Rows from block 10 of a small multi-label image tagger, named by matrix and row number. Rows with one number belong to one neuron. Each number is 128 + 32 x the weight over its row's rms, rounded and kept within 0 to 255. All counts start at 0. Numbers have three digits each.
Before each neuron's rows are labels from the 100 images, of 14848, where the neuron reaches its highest value: "patch colour" is the nearest of a few named colours to the mean colour under the peak. Only what is clearly more common there than usual is listed. The data: photos of arthropod specimens (BIOSCAN-5M). In brackets: how many of the 100.
# fc1: MLP up (model.blocks.10.mlp.fc1.weight, 768x128), inputs 64-127
# fc2: MLP down (model.blocks.10.mlp.fc2.weight, 128x768, transposed), outputs 64-127

patch colour: brown (29)
fc1.635:151147107091053174165149096107181128098153154146151081154103108141118108149153067154087202153155149115095064156134132178112149154087183122129122144130120078159115094091118121118114150135187140
fc2.635:172157113175060095101124100141126136104149128092072084084226088101122186128169130115142090124097164120131123090180145126112175130075109099119142157109220077139091096074121103134080139162182124

patch colour: grey (26)
fc1.206:123170062146072117102192137132067136154153123139075129182070157173144158135144067157186115084129130138116185170093151142129113091122160122113097129109114150071087099081153119090117107096128076
fc2.206:164107116134140129082140164149167158136191135128105142120120200085113129129191111117137121143116144140071171093141051147144132134095117060150092181109166124154183157109065184124071115176194152

patch colour: white (64)
fc1.699:180176113147113111117158111150107142130119095100121122116119115167140124177184102091214086160107138159097151065224137180142147144168172121117147149155127080134154081117113112188131118110177054
fc2.699:131075199113110146144163170153171142153115148093054168129164103122121100102128085186102113095111082200140181077130172097117129115169071139161190148112103123106159118144171152119176178107146141

patch colour: white (65)
fc1.14:127187090111082109144109141143178124136154117131127097158104129151106071178131078117134122088106146119095139155101160185122199132146065078099093130088089120089154091108117121179109123018181101
fc2.14:122155168135125098118122146126151135132117119091171139134119147155139104158171114140105107153179057152172084101100124176172155180079101150083092050094075129167147088153110085078141084133177126

patch colour: white (61)
fc1.154:146160120127098064119111136128172164102123085154080096169127069161110106188127123164157085119037180183130085123108125167153191112111206097104102143160137124090138118078087073175141150077132092
fc2.154:081146056161153089162123128125129108119117170103171146134035090116214139135138106161105149101134122114147083167119103111129097069127084143154168035155148160158137134058143164085157073106094096

patch colour: grey (25)
fc1.758:175159154192117149144196066122089136109166081150109089122107096164058144148101123137132060150128162083108152151138168196050141125155066142120129158133140051141139106144101107146108087116169132
fc2.758:150148164111114126088108082106146185154091106168131136113058078062149112098185158159079129157148124149173126097093154060135119138121178117112120128141128069063104157058117174143117185117175159

patch colour: white (73)
fc1.760:121166063096085179127130091126109129121119132100097145116136168097109094130130138096178137109104137086113171095118130088154159101159091148097141146130111126194095150157185080213096132124175089
fc2.760:131117097166122176143105087115084097116163099087167086141119134139158082134111096165150080131101143044171083126140161131131124158168128135167154104157154116107174155143120129130117161151071100

patch colour: pink (86)
fc1.625:145165161097136153077131138229110147151118122169160136133113092120125087181106121115164123100143144120044138134191158157077102131107131093097127114163114059148156123152137163114108088100079143
fc2.625:154179157182160156083099134157118177100084121051171158131104131163131073152127142198131136142128158112110143109108147106120097098118114142075167118143122112139138135122128106102140134155062133

patch colour: grey (26)
fc1.168:148200151095097097091128128134087134099201147108202110155123154100128127138171115203126156132109180068119217116076146137081109108104106123109083157148085168137107214123148119114101107095097125
fc2.168:132061176089110108116056117168126103090141178157147162141134169131111151111126133092071125137148138138186127085105124172154154114159133139128193135132132093114189029174102139132142161161159123

patch colour: white (63)
fc1.741:146158085138109058151111137137098143159145100167116113110108086120115141106119094114146111104113154119116066205156089154121182186196125102106128185096049114070121107121120121138077096126166136
fc2.741:166155125127115139128155136083171137092144100148176181149092139136062148131147123135122121157131127101158158103154145143145184119115161097162118131075129104090107100143112106047163115053194175

patch colour: brown (26)
fc1.709:097128120112151111118156043143122162128165110098177147108131111181206146137154143138188165075136126149123062143180124126150171091194087122128142163141126129122091084142122144081115092161131146
fc2.709:119104145111171129098126095130177146082133098104138087146153092158126113099125202095139146125168133086121110092139115199181037135128098211065145145147109184155113155083122129190070107079121170

patch colour: grey (30)
fc1.441:150135117117068194149192132121105208118109095093168083170108161158122123104108136160062146115091131108100138158080058135095094118141106100104102075119139152164194141145154136135119116186114075
fc2.441:161153065130086199115107154175153112087158145065127106082119065099157168091134127186115121124165122083173061139140162099117134108122090180118083146153091180108112159108104098096115113110163157

patch colour: white (66)
fc1.694:135206094103094172114101111185167190082154109127115123106113151184107144121162093103098094162101108121107124144153126152142147133172107090108095131109089104170139137104151196161125089093169148
fc2.694:139122159104157109157131113184150128112116137131145047164173161145112097105136129119161120125140119150096106117194174098127166093183111103106161108103107162076127102131116146201121139140100138

patch colour: pink (87)
fc1.562:098125062099135092148135124119159077144160078137133095112133096118095057179136128120157115159140104149122093089088119089086182129151132081101141181106113154178108133103227107170116143199088114
fc2.562:126142120103131131219143130097128184178118111107167155124126117155147106105150126098124096101158104152125116089095138065140071101093130103204172089105104146092151136181095148092119176080101071

patch colour: grey (26)
fc1.256:126123128145110099113172130175136149145108071224092083164104125155130083098083076109123118154194190095119119145153136132110175135113133084086121088140105074144132098108207088179106156098137181
fc2.256:093170132097120118107135045130108183128140166138120177109172110130122083184144165105134127125127202127151132135120111128078107069193152145058137100133164109124105118168174116156091153060049105

patch colour: pink (90)
fc1.623:133205194147137130094132106057121128165151111123115052092123082141200109124159130103168060140083110130137075098128100112099129103125153114138136152134142095189127141113197154147117073158078187
fc2.623:088145142152136093167113124120069132188150109117114142217177122078104138135183182151137132143158133128142171155152144105096141081134113170129070131100143150111130113104131085118044116084134161

patch colour: grey (29)
fc1.682:167103156158109088119187120081123174095176131164142158159107130144110135150106080097136084094133131146100128148149089159091154167113153145106140177149130066069138153114134127106119105105197128
fc2.682:132158146130149112127084111159181112103120175174119167126116168141084198092140174148065113062136138154108090054105130113137126133186184113122166163149080104141124124085134140126098095154189120

patch colour: grey (45)
fc1.745:164149109136120092112112169119154102178098183161138120175107136109105102157136120155161140086119135158100118141117121208112161114164122089111156126077118103203163061029146118112114115164147118
fc2.745:111159080118151092133111102161165148143095094174220154077148080074105080111161099073113144111096137147128135134150089137120116137227106067164152124147081123158148172084077159140120114170136084

patch colour: grey (27)
fc1.305:143112117243120078117109111103118132088076126103144118096107109118159079181169122150153166178116169169132077159104137168089148187115220121109134114135105118132101097064135104091126122124071116
fc2.305:092108094151130145126090180102083071129210154110103108153138196109044157084127185121138166120103076156114141140108108163109072128162142118152101111158124161193153151097191153104115131126164073

patch colour: white (67)
fc1.608:145120108069130135147133096085143158134092133153096163193120084156135115175142092143127155110058109118148129183136131132146151129151105112107176147172113103197151166102158144203119102063129097
fc2.608:184187156172074160122093123144138056139161154134151114113113093120143135138124153173109088172131106130099118173119181105072117156088092172072127070068137167160178146140150125148059127099144108

patch colour: grey (42)
fc1.541:190125137141120077171171082118053088112179134131120162141098101135093095127147109133096133153135085072123138113168149247090145140116129134118139099111081092126150110126151075110125102153168142
fc2.541:145130125098147143155131043034162120147061107167135065119126112105081132102128110102168103145153138106088159144151146107125150131090094179183136126128191107129101154117090123125125142133162115

patch colour: pink (89)
fc1.476:207133105095102133148142021089126142096176146143141108091140113150104056180094127088125150132135136141098123156110149108091128144131114129142116171080176115159096097158208148152130129166120171
fc2.476:115182078110159113139132147125116155152098075111143143115190103120176148120133079157096124111133159157144132113095111107057066159156098113100081126149082126104173152142130158101148187095052119

patch colour: pink (89)
fc1.299:152117144068096179127143110162132184145128152175150144116122106086119104135107125116111141115105176110092080173176165210132112098125066134095135159127054093123178093123111175132122128134126168
fc2.299:148146134128125159140098113148110177088126119080188195152088118083138140134093201169168115147112118145169104098127065132153103134091143140203177116144101133110118140128121137112090106085145131

patch colour: white (67)
fc1.561:125129085150131137147169131169146126160110076104128110076122146157113090081193065147138133116123125090115115095132140153129106111195124083092085108120157081200149160130170149137091145134091068
fc2.561:142159165089131114099041134145143123111224107111086094094125061107165149184124125160109175130142093104176134161171128114105134091083159124161128190061115170089165125164124109128133137156125096

patch colour: white (62)
fc1.184:127154106144092167125119110166104164144101118181171141136108172135165140101180113067116130078121125212100092184074149175157200163163089091140102119122143066120183112083132177109133131099185106
fc2.184:188119119075138164154066137134150140151195129127111107100146146189159105184136060138138115118124123108155029086085165148150142117146092149215144127065140060154167120161095109074141112121146100