config = dict(
    conv_stem=True,
    learning_rate=0.0016,
    beta1=0.95,
)
Rows from block 6 of a small multi-label image tagger, named by matrix and row number. Rows with one number belong to one neuron. Each number is 128 + 24 x the weight over its row's rms, rounded and kept within 0 to 255. All counts start at 0. Numbers have three digits each.
After each neuron's rows are labels from the 100 images, of 14848, where the neuron reaches its highest value: "colour at peak" is the nearest of a few named colours to the mean colour under the peak. Only what is clearly more common there than usual is listed. The data: photos of arthropod specimens (BIOSCAN-5M).
# fc1: MLP up (model.blocks.6.mlp.fc1.weight, 768x128), inputs 0-127
# fc2: MLP down (model.blocks.6.mlp.fc2.weight, 128x768, transposed), outputs 0-127

fc1.168:103120166168096126128137149130127131136111172160119134125128150089172109175144098121130086135148122145161113145113128096119161102095077103131106138169116147113164119130141121128127106098156128116113084116132174123133090156162084156164133149164096102145132148105127130124104192127126165119167100140131145120109148097140125139147106122103127118120121133080128140114119136137094109137199
fc2.168:158098106101131152097131119135137130090158114116170099118091112151143134142119143116162167090106157123133097149174120183152098107147166127118146134136104115158123136180167122121134144178110154109097159093124118148134163137134140122110104129110111098124111120125176107094152092112136105127089173092155100078120145128135136102134141139111158104132123118147110132123175163117129149169106
colour at peak: grey

fc1.9:101117134103121098098140142149111156144121123152103121142140084094131155144150138097127168139189136151120150150093123081134115093133126126141157121150147105126125121129071085124134130165119117124108120127096176134145081163138144131125113117142102117109103104133139137156089102118149137150168138111154164108101073095141128153159117098132140086137129113117091075136137125133106124181181
fc2.9:129138158116131184133151115097132121138095128124118151102105121112096170137159129101104127130152103135124117133094067116148081166118149113141106150126128123114103136116117167124109151144080124146144107108094167144113180127118142205114106146112125159093148126130102118147096145134111087113151120132184138117117167139083099088119111083129130134147131136127115125112180121144128117105093
colour at peak: pink

fc1.172:147090066157133094123160154112132150135121118115122149140130113157147148147198111123117150133132093168103176153086122098133106131136126167148091128146127131120140102086113097115119159141105130167113090114141127134114139132133167169170154187134121091129172129132097095131132094152105155134165122122118147127125105120153117138106121113135075129117119148110100076110117131131139162102134
fc2.172:130135185121145103202126138089117084120107127128156130123100140136124115122134147080098158151155173124132137124104139127132080145139124167127123119142113117166129137156150119137165149127122123171112141134123115131123121126128088105119137141134119142161132184108128106120119161161125125125091144087108085132103143146138087087106175163095094141159090155117083084146148135127132086127112
colour at peak: pink

fc1.393:120110150102120140164154107170128119093112127155109122155119135130158129127113114102124104145118127105160146116109111104099126124053078147125087140120071160127108148125137155090138140119125114156159117150072123163160138122142127137134144120119139138066146167096128108125130148102121100125148140125113118157150161149080147142158099096133144119100063141156092093160149143108128128146148
fc2.393:152108133125137130126154165133152113101134130139094159118158135151138121079119124108109131084155121125149114143119134132176130103117094131160136126135148154160135124143116098141083163134173143145115137105205112134124122119135108091149121116108143128137160150146124140103109101132148124124103141109109152134143100138134092144070092217095076106133152144158089087131117144115101146116116
colour at peak: brown

fc1.594:090127117153132121118127146143133109123150137157112132140140139117165125150150121086146066113199111109118156123099169128138080084099097120143101112130098159110160143112118108140152158071162121141136105171103136175135132133147122120133112151125111125141169126118133128121061106132104133131122138126093165123140135094139104145074108130102119103130091166165129153145115143141159108105108
fc2.594:107125124130113121135122125125141155164097108126135113121137106146107135123136147137147195108115125124114133153147133111137172148172167147109160136124142108117206127115095135115112116239118093124109122152140105147105136130146134113156099157122116117164098131091091140153146130149135091132126112147091108102137108147104150149139127098121118139112159106084135079115148125125144137080117
colour at peak: grey

fc1.352:094119154086104173114122150137081135128129143088116114162106144142124115133138124101113084109109134131120164153151129161145135129167101106136134117132072146125110120114160112152094144077112097147148137184068124125150163148103141110146141145129116160104159170134121089138093141126149124170148153125142104121108163091095112118116112089106157131119110155148106116164125130108152113125176
fc2.352:146147131101116145105166165110180095147135099138132137079160145123151141112126108076120163162129123123119128121158114170137108151146114153140112132138171133161138113128083156109104138151142134120128155122186133108112140149143127108119151113134136108110138130159116112102115098137109146130141140068108121099127139147105138099132111222125123109068095114148104108127125124137119184098136
colour at peak: grey

fc1.142:106143141155135169112142127164101111131158144130111120157133138186133127130096140073135095139146103127158101129157142121120148143099164081130125070116096151141153159162138126105145121119113101162174103134080175105125148161134167102143143135143113115121096107097120145174128179132146144122099131138139153099147118110124114088154143070103132154099118129118153120111115104117092124109107
fc2.142:121119111123144130126112100131229113134117109117158110106112139121119145127110090146117146098113138120074115144125102081139123158142113161142128151136112127122141144114124119122139139159096179108112144111250109133125135121130120120138123105107124151145146132118150120136133130121132142123125130077128129133116137142110141106124135224135123140120111153124150113150148148128118105097094
colour at peak: grey

fc1.317:094128073152153127134140141150117125127117125120096144108165133099098129156146090139080147131141136143170134120097086131094150140124113162101126088160117161081114145086096152119157132140133108130141120117124161138142077143144125113155156110080078130131126121152125107114120131163117124139185102117098115118128129146120089167152109110123109107103106170145099154178135174105102153111120
fc2.317:147141155149144102134103107115154110115079171136128136142090115171143152115112144116161102174119137180129145121151100088148158114114143099151113146136104111111141108131132125136138097148119138110139067123128109136149105085111124129185137154131054129110137174107130157173109174108138113105142124126143114123138100155123105137108094149120130165164141171087150099133119111109130129133088
colour at peak: pink

fc1.35:125136121146173118101121114115116160079122100139122129107117090134132125130091124135094111084133108129110134126123066111121119111145139154103136142122147131106126111128096152164139141132060115145174126140126101145142127097124126118136189154112110121104097172126112182149142144146127091117098153087101101154127174130143153139149149109124115161100166109120147081148145117126192097154121
fc2.35:089155133104132115133138131128109142078144123106136146107163131120098111102155151130165132117128113159125104171131154105171090122135130103112169124130145146082133134135132135166154126152112159085135102134161122130158118194150145127133125130126123131114119113145165138163139130125127110128166132164132158098155148134118115099083110093091084059120187090094078119136160126108124125121133
colour at peak: brown

fc1.621:102110141134099144117083131151107120128127130135115110179143087080134157120155105135138090209103129134123122161142133113126145167089111123132148121152089115136161139134118134138122106103112148111092105153092137117161081134100139152162106128135133103117137134174137127119091141163117105182171113118115150146148128140089117130108111137130171179091085124110114094126108116111107167133145
fc2.621:134128118122110128167144140147122129102130129074134133143130106130094132115113128150196157164068131164174120148179120118111129120145121105151095134090129111145130143109189126133106146140124115113119087108158117120118115162154129098163121100174129132159120135119089122121153167105175125157165158156107153116131140125128120078119142152106137129115174141115091094099129110104144163146101
colour at peak: grey

fc1.716:098107140118141126147137114165075157189072120128101124168105139110090133130106155120105092134103155148135155145137131150096133164142118134118129114116139138103142082135132150112135141131104086175106082171064133146156126131087150117119118142131115128113127180133130115137125148121150138180141130145138128102110136069130105117109110077123133155099122164141124113148128132098117103122175
fc2.716:170130136118148112097153125148175127141115113171083150111188153114157133099142099118121153161133085146122131122110135126142106129121104134148098156148149149149117141085105144091152127150085179107126131129136130117110088141160128131120145087125102121119134157149111121091133134123118109126130131065080117111120142139138138121150108207113136134111084129133076149165123128145161135100158
colour at peak: grey

fc1.226:120148131116136170126140139177094140139105177110111106144114157188140150142139151126127085096139123132143127132120138155098120131113111101099074095119096150074111135090145166170124112081121079144162094140065156104103155111145093104168155122117149137117149138132108103167096152153114121114117151142118150117091144115136124126146125097156132153118121115118150166135139107131152111142118
fc2.226:152133147114118142102164128132208106094118123138122118070157135127103141087109117105091148146152112124139152128125162116139151161140162114123121123119119173137123143130071125118160147158125187082116112131163087107118134140124118131132152071125136150098152121143103121122107149159120164149146128074090142095112112136106126128113105209115145121119101106139131138143131127136110131144118
colour at peak: grey

fc1.390:115116125142145084093136123125152121117148162164094156141142133111163134091111132057133025141171141133171177119136127152131125104102148126140105102141132129109117146126127124126166152051130122132117093145143141111153111133164135123160096120126116117151142138098120133129078113139128156133138132142120167125145149116157112153127100140099124080121106142138122146128125144126163095155127
fc2.390:093130128130123116158129146136107131161109110098160141144145111145092135120141128126143230097100133123110121130118126122143125150163124156100138140144142111155141109134152146125116116255125092110100136121125122138094133145108085125122125157144108108128128132131098120115155096154134116132129145108115129141128104135118145112142137126140100108121146151109110098126138100132134141095136
colour at peak: white

fc1.488:100125147108115090108148106164109076152097139124139113136118114108109132116107133131158110194136135119116150152108117104119101089148140103137121123126138149120116126145124079098100199103107133172103123108128166082184115075152131162127106147124136124098144122149119117113165150144164177163130135104149136133100159137105158141139118116088103145128094161170128133091114131146144140138123
fc2.488:116134128143130137091117133143111180120148172136105159161129111110145106148227105201147165119111146118140145089100120112127097156139141114141156137122168125124073123135093130114140161132109136108147110128130103114133122133120115148132110159091095101148129131117099148125124104153111125111119095079094114129132110094147126109111140123092144117150120169127133168158144146186120126150133
colour at peak: brown

fc1.665:099123133121144098105132155122122129125132162159109135132155114126166140109134148085129054157186141158184144116124129136114121090114165120107116104111116139113109165142112125138144137054116129142117094167129105113144101102113185121129079133087112119138140136111118122136082097188119122142110125113133144117157129123176111140140110128114123137103079140158139118124117169140149108146098
fc2.665:079118147116111123146137127107127177149120126105137112157127121130091152123122120116128202110095132129121145135083144119124125121181141148118126130162164112166154121116119139120134129226139100112125119111168123150080146133088090115149138145162147120166128134096071138133139114144133100081128113096094143152146115116119167102130145154114113125100157130121106111137127122125112167105155
colour at peak: white

fc1.513:102083124132123159122158114153143122153122122111112111163136089133128179127168131123131138141089140164122120088108064170116096121138129167099118127124141132124112133118117115164083146144113131107162110086148144121121157155166147144119107147099101155142150133146114128099131112191100075121141156111152121137084124151093141134095141143139118137126143151136089107145182150122121154093081
fc2.513:150102117107160150079089124157084145127176104095162122151084141151122067166121136134114162114150125153079123112134188103122132127159106112108117134100071127121126145136129105133177126132140141140079144147136130146109127119132107129104135121092124103089106107122149129115110100119135126165108114122116144126164139161148179126128132109144124108115099109140090094164113156118117148173154
colour at peak: pink

fc1.576:131110112129153137118138086103097135149100152130131132146100131087135141124122110124136110120134114132152139148114173143148145122121103128134105118163064094114135121142159138121125154130139088136107115160085120155115108135120111135151104110118135160098170165108118139127105107110132159088164165166123138113127101122152214174129137045138136120138130139077108104140116154085125155133103
fc2.576:146125134113127111128127124148197126110129131151107147081169117138114127114116108099105112181146138105149139118107140101123119129138132142143154146136152154107130148131110110101135139132107196127109145129203121116144124107118113123127103112099162130073142134141129099104110095134137145099140098054091135123128149155144124133127123237114129109116095144141109130135129132125123138111162
colour at peak: brown; grey

fc1.18:122137144100161119139115172091139128156109129132122129113106143176129123107095147098102114104126153131096113131089145112091135146116109121093137109151119176167150111126127115095154126105109105099087121129135161092147115128170120144101124107142118145149162138136105131112140161135141167141158183140126130104074136154189105133203115119125089100134104113107184104145124103137143111145128
fc2.18:172123141109121142123102152141137145143112167093116123112138121131151115138159147164114159148119153125115135166116128088143150162128181156123147096104122126093088140189140160067153085163156172156071090113170134124146134117114102139105147102129099092155138122107110145139092131141139128106153091141108133142123090140162137122106121094150150126127088090125150119134156127110102128131121
colour at peak: grey

fc1.221:099129135102141122108135126140108136122094094168127126111132117120129121134146136098095116166143126133095103124091112132086045101097109151139152146142114094141102113146108127103168104142129131139120139108093154088165040142157137151133126115129130141118128173106113174132117149118094126122157129109078147159094091104144136129131135127132136123142131141152128162167130120136121157197134
fc2.221:135130119126104121091159121112122078182139108114101127149149085094110146125135089135131139123123115166126098156142121123135083125133093131144100152136154141101112101084104139109105151107106127156107168125122138103068135150113157163180127143157104119132124101155142128124086132129131108158144157144120152151151150083113124163111088091141104109126164144142166167101131151190126150120121
colour at peak: brown

fc1.314:087139109098126133094115100134093128127131153101130131170135096132141133152165144152151097122183138138134135157114129148134144104098153107122099108116091169154124095116152099167152115117108088139120130156097115110117123101112145143158117157086138123133114122108142120152143118171092182145142135139175169111094129098087132139147115087096106147112158103111123166091124102117146193119137
fc2.314:162125121102138131090126101108210159136127100131103146121167158141128134144119123145092149152137121069118123128141137096084121132153148139149125130128101143134102156138120104117112131151150173114103135125173141151133124138127144114113138098108157129088130134113109120141115129140119156137114116048096109109135118142133164099149148232132129142122108122120122076158096125131127124142137
colour at peak: grey

fc1.578:120149148130145091136144128131114118105120092164123102087159166107141127128124057113117137140139096145113152105102117147109089109137124187147114134149128098095092125117121134106133175137118092156135115129138111097164147185134116124162145109097112138138131118175128102138133120153121106135162195111069123086127106106094116134125106101106139110120144162163115127171125157129093139114121
fc2.578:136136137093120136132102131076165138130088123173103101116090165141132160138117149145104108122093141127118136134205115145160116133141156132180134160154145101092132103115160125147113135148137178106118089150150124160109140136106125121153135124136083151151137160144112149144072172124125100146117133115132123150117124182117089120110119144155137137095123125137100104106076126120098154092145
colour at peak: grey

fc1.299:109129104107132107133139173090111139091098111158100151142170123133159120135127103099097116138139098151155148120152135151147082170146097172135075080146110114131099131120129149091111096138122089169117073138118118077149091156128102120147151115138132124131139132164105132146097125116100127116197130113111165160129157139138146127147098112136104127125154125185101104128148128107112134145127
fc2.299:107104123123150152123107106130146153146137125132128123124116127106101110127123107135038149138115118136129133128133119094141106117161130136123155141139090127103132133129158136125150152151098111085149072142165079123139101144163125157140141122155151103148158177126146168116087138115145083150187082136133144184088113076123094091105131131137147153155142136124124146158164141119141110126151
colour at peak: grey

fc1.705:136110144112111132110126113153121147102128135159106125122137101107121132100091156084125028134136132125143149132146130169126089131115136146139102091151080115116134126122105097146166132088120103131145075170126128136172159154127140154114156130135102151122151139111110145130114137117114149112120125140113178170114182086155132117112124091121144089116118105135140126106171133103121117148192
fc2.705:111132140112135115131113140158182101105109134079127111082117147155113130117101118147117149119140097122129131134118139112109177155135125109127124142139137137135108133112165140123112122223099152113117140124150103158083118106130127122136126109160094119119110145164081134117134105137139097145132150077100131098147099156106159135129146205135135119147117175155069103111123114149140169141115
colour at peak: grey

fc1.110:171097099079093125116165145090113136122113166105110116118121108179136140108123125141118113138139134155113114153075111123104121110126142101099103106125129123121137153073130114122095202093110143186178137152090150128136141137156136134126142164093111134102141155101120140126131105097128142132154156095153124141140172160127131158121123104100136169125144174174131151145103151141126121107126
fc2.110:124138121125113135096166166119092176136159129144124187130176102115117093122138120127152112159162158143160126130127124101159103128119124149104135136089175069118076105155109120092154097124137094140106116130161106117135138141154124143107161125120101090094090135134120108131114069134157130126135139136124099138102075127170135135161132126153170132093112129134127090151097124111100126118144
colour at peak: brown

fc1.580:108125129157146121078123109130113085171077095107095130138135107142107158144122108099143142158125126104153129116117137108106071128113122152141122100155119131102097139095138113131117165127125126149128133115104133101127115146157136177154111120115149124104180132196131104102148125114138125139156124110122093172137174144102163131141192091126124111121161099141138117098149172099184110113117
fc2.580:103115127116105132059133107136126112097136127112138123147115157101095099167119090144140122126112139084181156165127147194159122126168116124138132139132118155154121116144098092132110154127111134143120147168148147155168102138137101131126177112136123158154120114098151150089145086137106158126107132108092151140102136076116172143162112176103110118150102130156127134116096105119136127090108
colour at peak: pink

fc1.383:105153118154116116120158102145127124171116136158085111121214113124129162122121094059135107160148115143114092096100108149126126127133140150087127118125128149112155153141089131121144147128061108096139137119114121083166125152146147085094123128132127154126141130141143103113142131132150106168153148154113174120146150148106114149126133115115108090106142099117120115134166114109188128096118
fc2.383:144164160140108144107147137105138110138145091149130128129115108152114140176133119112153138125137121139109105100149155184132121153097106113140091155143131127208125134106149140163118112160074167102111119183161111143113118108114176099103130130158107118135176125091080158143118112134106139112124165135109124096143148137118134118112146162099053115139108116121110104106132112132133134159129
colour at peak: brown

fc1.515:114103131153173134145135151139129135119126110123102152113134112152164141121154139069091138131099112145129111122092104144171126124137097162147119121127111144107100106149100146152080129127088147120169160123114152111133134138127137077143116137079119133102117136122162126066120130150147111148099209111146113084124140162107135192106116127130104127113131109143095103173148139104114161138099
fc2.515:111092130103107118098098110151160160121119101112152078147094120143129120108125106113127164127132122145113147123104161139104156123142094118103120155125126140164165165124118123138117116158137126138130140161208144150108126128164129133149120078100126129145170097123093176105135116150119154134130145081143105100128161145089156146135134137140134091146135096125068114124156127197123129159156
colour at peak: brown; grey

fc1.556:118123176155123122117131173157094085138117154132109114120135100132147147086140092111143121139138085148109162137099117126137122117075123132119126135111089141091136141084106093102143155139119103151077152107101146068130102115150117178140099115145131140090103125156149099136108150160125179129116169127129140094079138126148137151123122105122122163122093137184156150131139117108147093138126
fc2.556:108137118114121192129143123158118161144093150136105105109156127116105127158118123133132160095119142144123116156127171117128138125158143139130132154113188099094139150131053152114115162131116179147124115114187150110098129111188097117080102100121113141117126094112087120146115148168130130137157118105124157087103154119156102139080132146155161155134122121134117102139155134112118125099121
colour at peak: grey

fc1.270:111128123104124107141138105146094123115094146157124131095122140093130140126132125100138125130149105144110083133077141117119099097118141154119136130141100129092090103126140141168161189124107099118110164100106120086169163115157112142116108112097128171109147093147127159134170113112127086100134164138111152122116113105133142175130084090123146131133151136158110146173188123120126188139113
fc2.270:132116161121127140129133132143168122149154094124122135071158090109114161129109124116143101123131107150102138112110139122131094147151135149128116124133173158129121116127105138126097115140107182120123152123193112133062104168130148152119103087120123157126091123139122090140156161158138113176137164081089139106129138135119108146122152188136144076106117103133093142157160126116092121115158
colour at peak: brown; grey

fc1.558:054116140175156104108127114131063154164092127152111138126130173104130115118101144127101111158120119155125152154115136138132137143152148132114153107175103113071120096159130136096166131130125068134142108134095138138135134114087136127120151135125109133157143129145126113136095141125153125126165145155147161150104119085103116126131097065144107125087137171166124114152119115110120106092132
fc2.558:147169128132131129129133117119189134115127144156108142090155124126129154112116113119116140146149090128130136121112153129145125133094139131176122123093145139114124145101116134113139130124119191117114120147166110112111102140154119109136161091091113144097148149113135104110088156118134149127149110045090145097152142146150108152127089239123164103132114131117101122147132124110148099133138
colour at peak: grey

fc1.237:153094097120117148088106141124092156139093158117130100120115121137142131117134141142122124171135145138101167104099117096104147113091097125146113131112068138147123143093119139115096135084103130164113120148103149109125140143174154113185106158084134116125114128110123125150096125093168146133172130116122128131099192147172171087134110117110158129096112144144160157115092106141122103144151
fc2.237:084140129161143119088160138114114160071091138112094126097123108161102119116110145131150148113134144111099118151145114087183121113094143132127118146099103099154152118119073130132133135116121153133171124126142130095162123110114164114138156145130075133200129142112138122128075112127182135180161153122148117151096112114150114102152151130157131151101083128138164121128117121134133135124113
colour at peak: grey

fc1.668:159124140111157122124170140148119119130084171139097158147149120120154130117124139106110042095122111144151152144143093112104128096102156167123073122137136129118089146101146148095096152096093114136130088122107123128133127116168162110120103130089157114106149149109125142126130142066148105124159173104132155128149126155121150164131109134122136141127093154143168102146166157129133154143102
fc2.668:137098147127140089137128134173099123128136134154075145169170092157109110108137092083170180083139111137095133141101137119180116120120082146115118143131132143138145107145105113128113117185123080132138118138153121139149125133127108123149145131139096126124127129148155142147107117095163139143146157113103126182130128115117123130104078096106127043159155126139122125151133100118120105098126
colour at peak: brown

fc1.494:089092111136098133135166110111141130126120146118126134151150067112150138139121113152096151129126096146128153140090103154106135093145127173107111110133150113093148136086118135158086167179107144110164124108135114137122134173132110148115129128148101109122138103196108146157104115134114116103183151102138108164091089152114134120133091117111138147114145107166116110133156135098148087117177
fc2.494:080164123126131136139108125125142133125104103094160119118122122148119142115145103129092126121093124129143124146109179104143135113144090094148139110113082123120148126125086141146175095148114115146131129135147127131100053093143093149178132135118100162149134152156108155119045118100154130134115114127127128144120175154164141095132149151150118138166140175141139082153094118161142116134122
colour at peak: pink

fc1.444:128101157135137116126116093138123140125136147153096110110150120090163101091127114123134074190119117162151131113110111162109088151141153181116129148166139111110142120150079119098167134130124100094110142150122133118155116135135124111137099109133132175121128136143145136207118135146125140090115153122085121134139136127147109130133132136095127077104142083122103146126212101116135140129152
fc2.444:135150128100143114115135141093136129128124118129101182129124139154094104111144156092169132125115160132129109113171177127124091134178143079149114131159177147148122115073134156111165145119106149135124172119138156097085101081091133101103122086154107116126075114146102147133137133118154150142114135151092107115145130157124127104163121146110110127153146156146143161116104107112142126130073
colour at peak: brown

fc1.33:125114119116093126135160115152135126112089117182093123078110137130098112102113116110091091118160138140112129120128115090135146110167178115143114116149156155108097087135074099158118155156094097117163122125121125123145113099130175136164152132101121141131147125154175173148141141141135119172135167132116140122107121103146146135131117109082134102099087106094113109134153151140164144182131
fc2.33:101138120159140095139109171150116113121086086116122180119145144171123156108148114121116101150119083106060153115163103097113135170107133131142080162135109137076152092132087120124106103124144102112129142129173129127140125127159145153150157109139148138139127133148133152143157143141157126121096135109080114138142135148062135158130155113148120140121132140092102081118136145103133149090123
colour at peak: brown

fc1.704:102106133141145147107117115128118149122124151133139127140112105092156146102127153115120120123129146114110155099126114114107150125081131123097105136123126152114123132148116122132162119111171101127187109153125107142136137145127131124140154106151119126167167132091142087123082141118132193111108105166183150146088150139148127091104094061135122097116165146082163164137117116139090073131174
fc2.704:150154118156125116129120133145192140097148113131146116105103130118137125136090117124150140112140093120158109157161127112155118120123133134147159138149121143128106131133135139118094149142116226114116128123166140147115149112099146132112110121115109127098138121128164138105115142120132107129129134065088108120170101134144107141165116232115137104151095164127079114082113133143125144134109
colour at peak: grey

fc1.512:084137154129146133124106121110115178125098148129092117111121113099139133148147112106123101159128107148081131138091117106125111138105131106088107130126126133129163107086119107172155128136109095114140141125107116130136141136129092159106111131122109146114120174172150149195108116136170088085110131103146131108164160123121125173106088099095126145129106139155110122176166129123187079124103
fc2.512:105155100121120117122162101131151127141144129127110086106151125127133120110109122115132136140141134133165165122142139119107100083144159130113122100119176168139106159105126137115152113173135093100176119143177131133151130187154136125132139103157144112107090136150141141131126109088169064139157120109089117104109124119134134144081104204113107129127130150158123135157145076125093096130151
colour at peak: grey

fc1.182:127112144115107135115145082143127138117103115163102108146125153093132133125120146125107091091126134109132120147135116131138150101161152134111113122127140135113133038149096089100127150149114095126183141168128153117146144105143111111154125152134146175148124154154115111134123148089129095148118166176113110119052121115142173153141102115103107078114134108127120079159142125130163150152132
fc2.182:111166156167128112119141121162107101098059098111147142093166101147145134106135165138148131185154104153144155109139143089137118137100112071120122141134091136077125123138097101109122144139134163117130171135136121134148101113131133167115162163095113144105126154130111143151122147131129134134143129108070158144136162139124118100125155148131130078136109164087087102085122131129133142101141
colour at peak: brown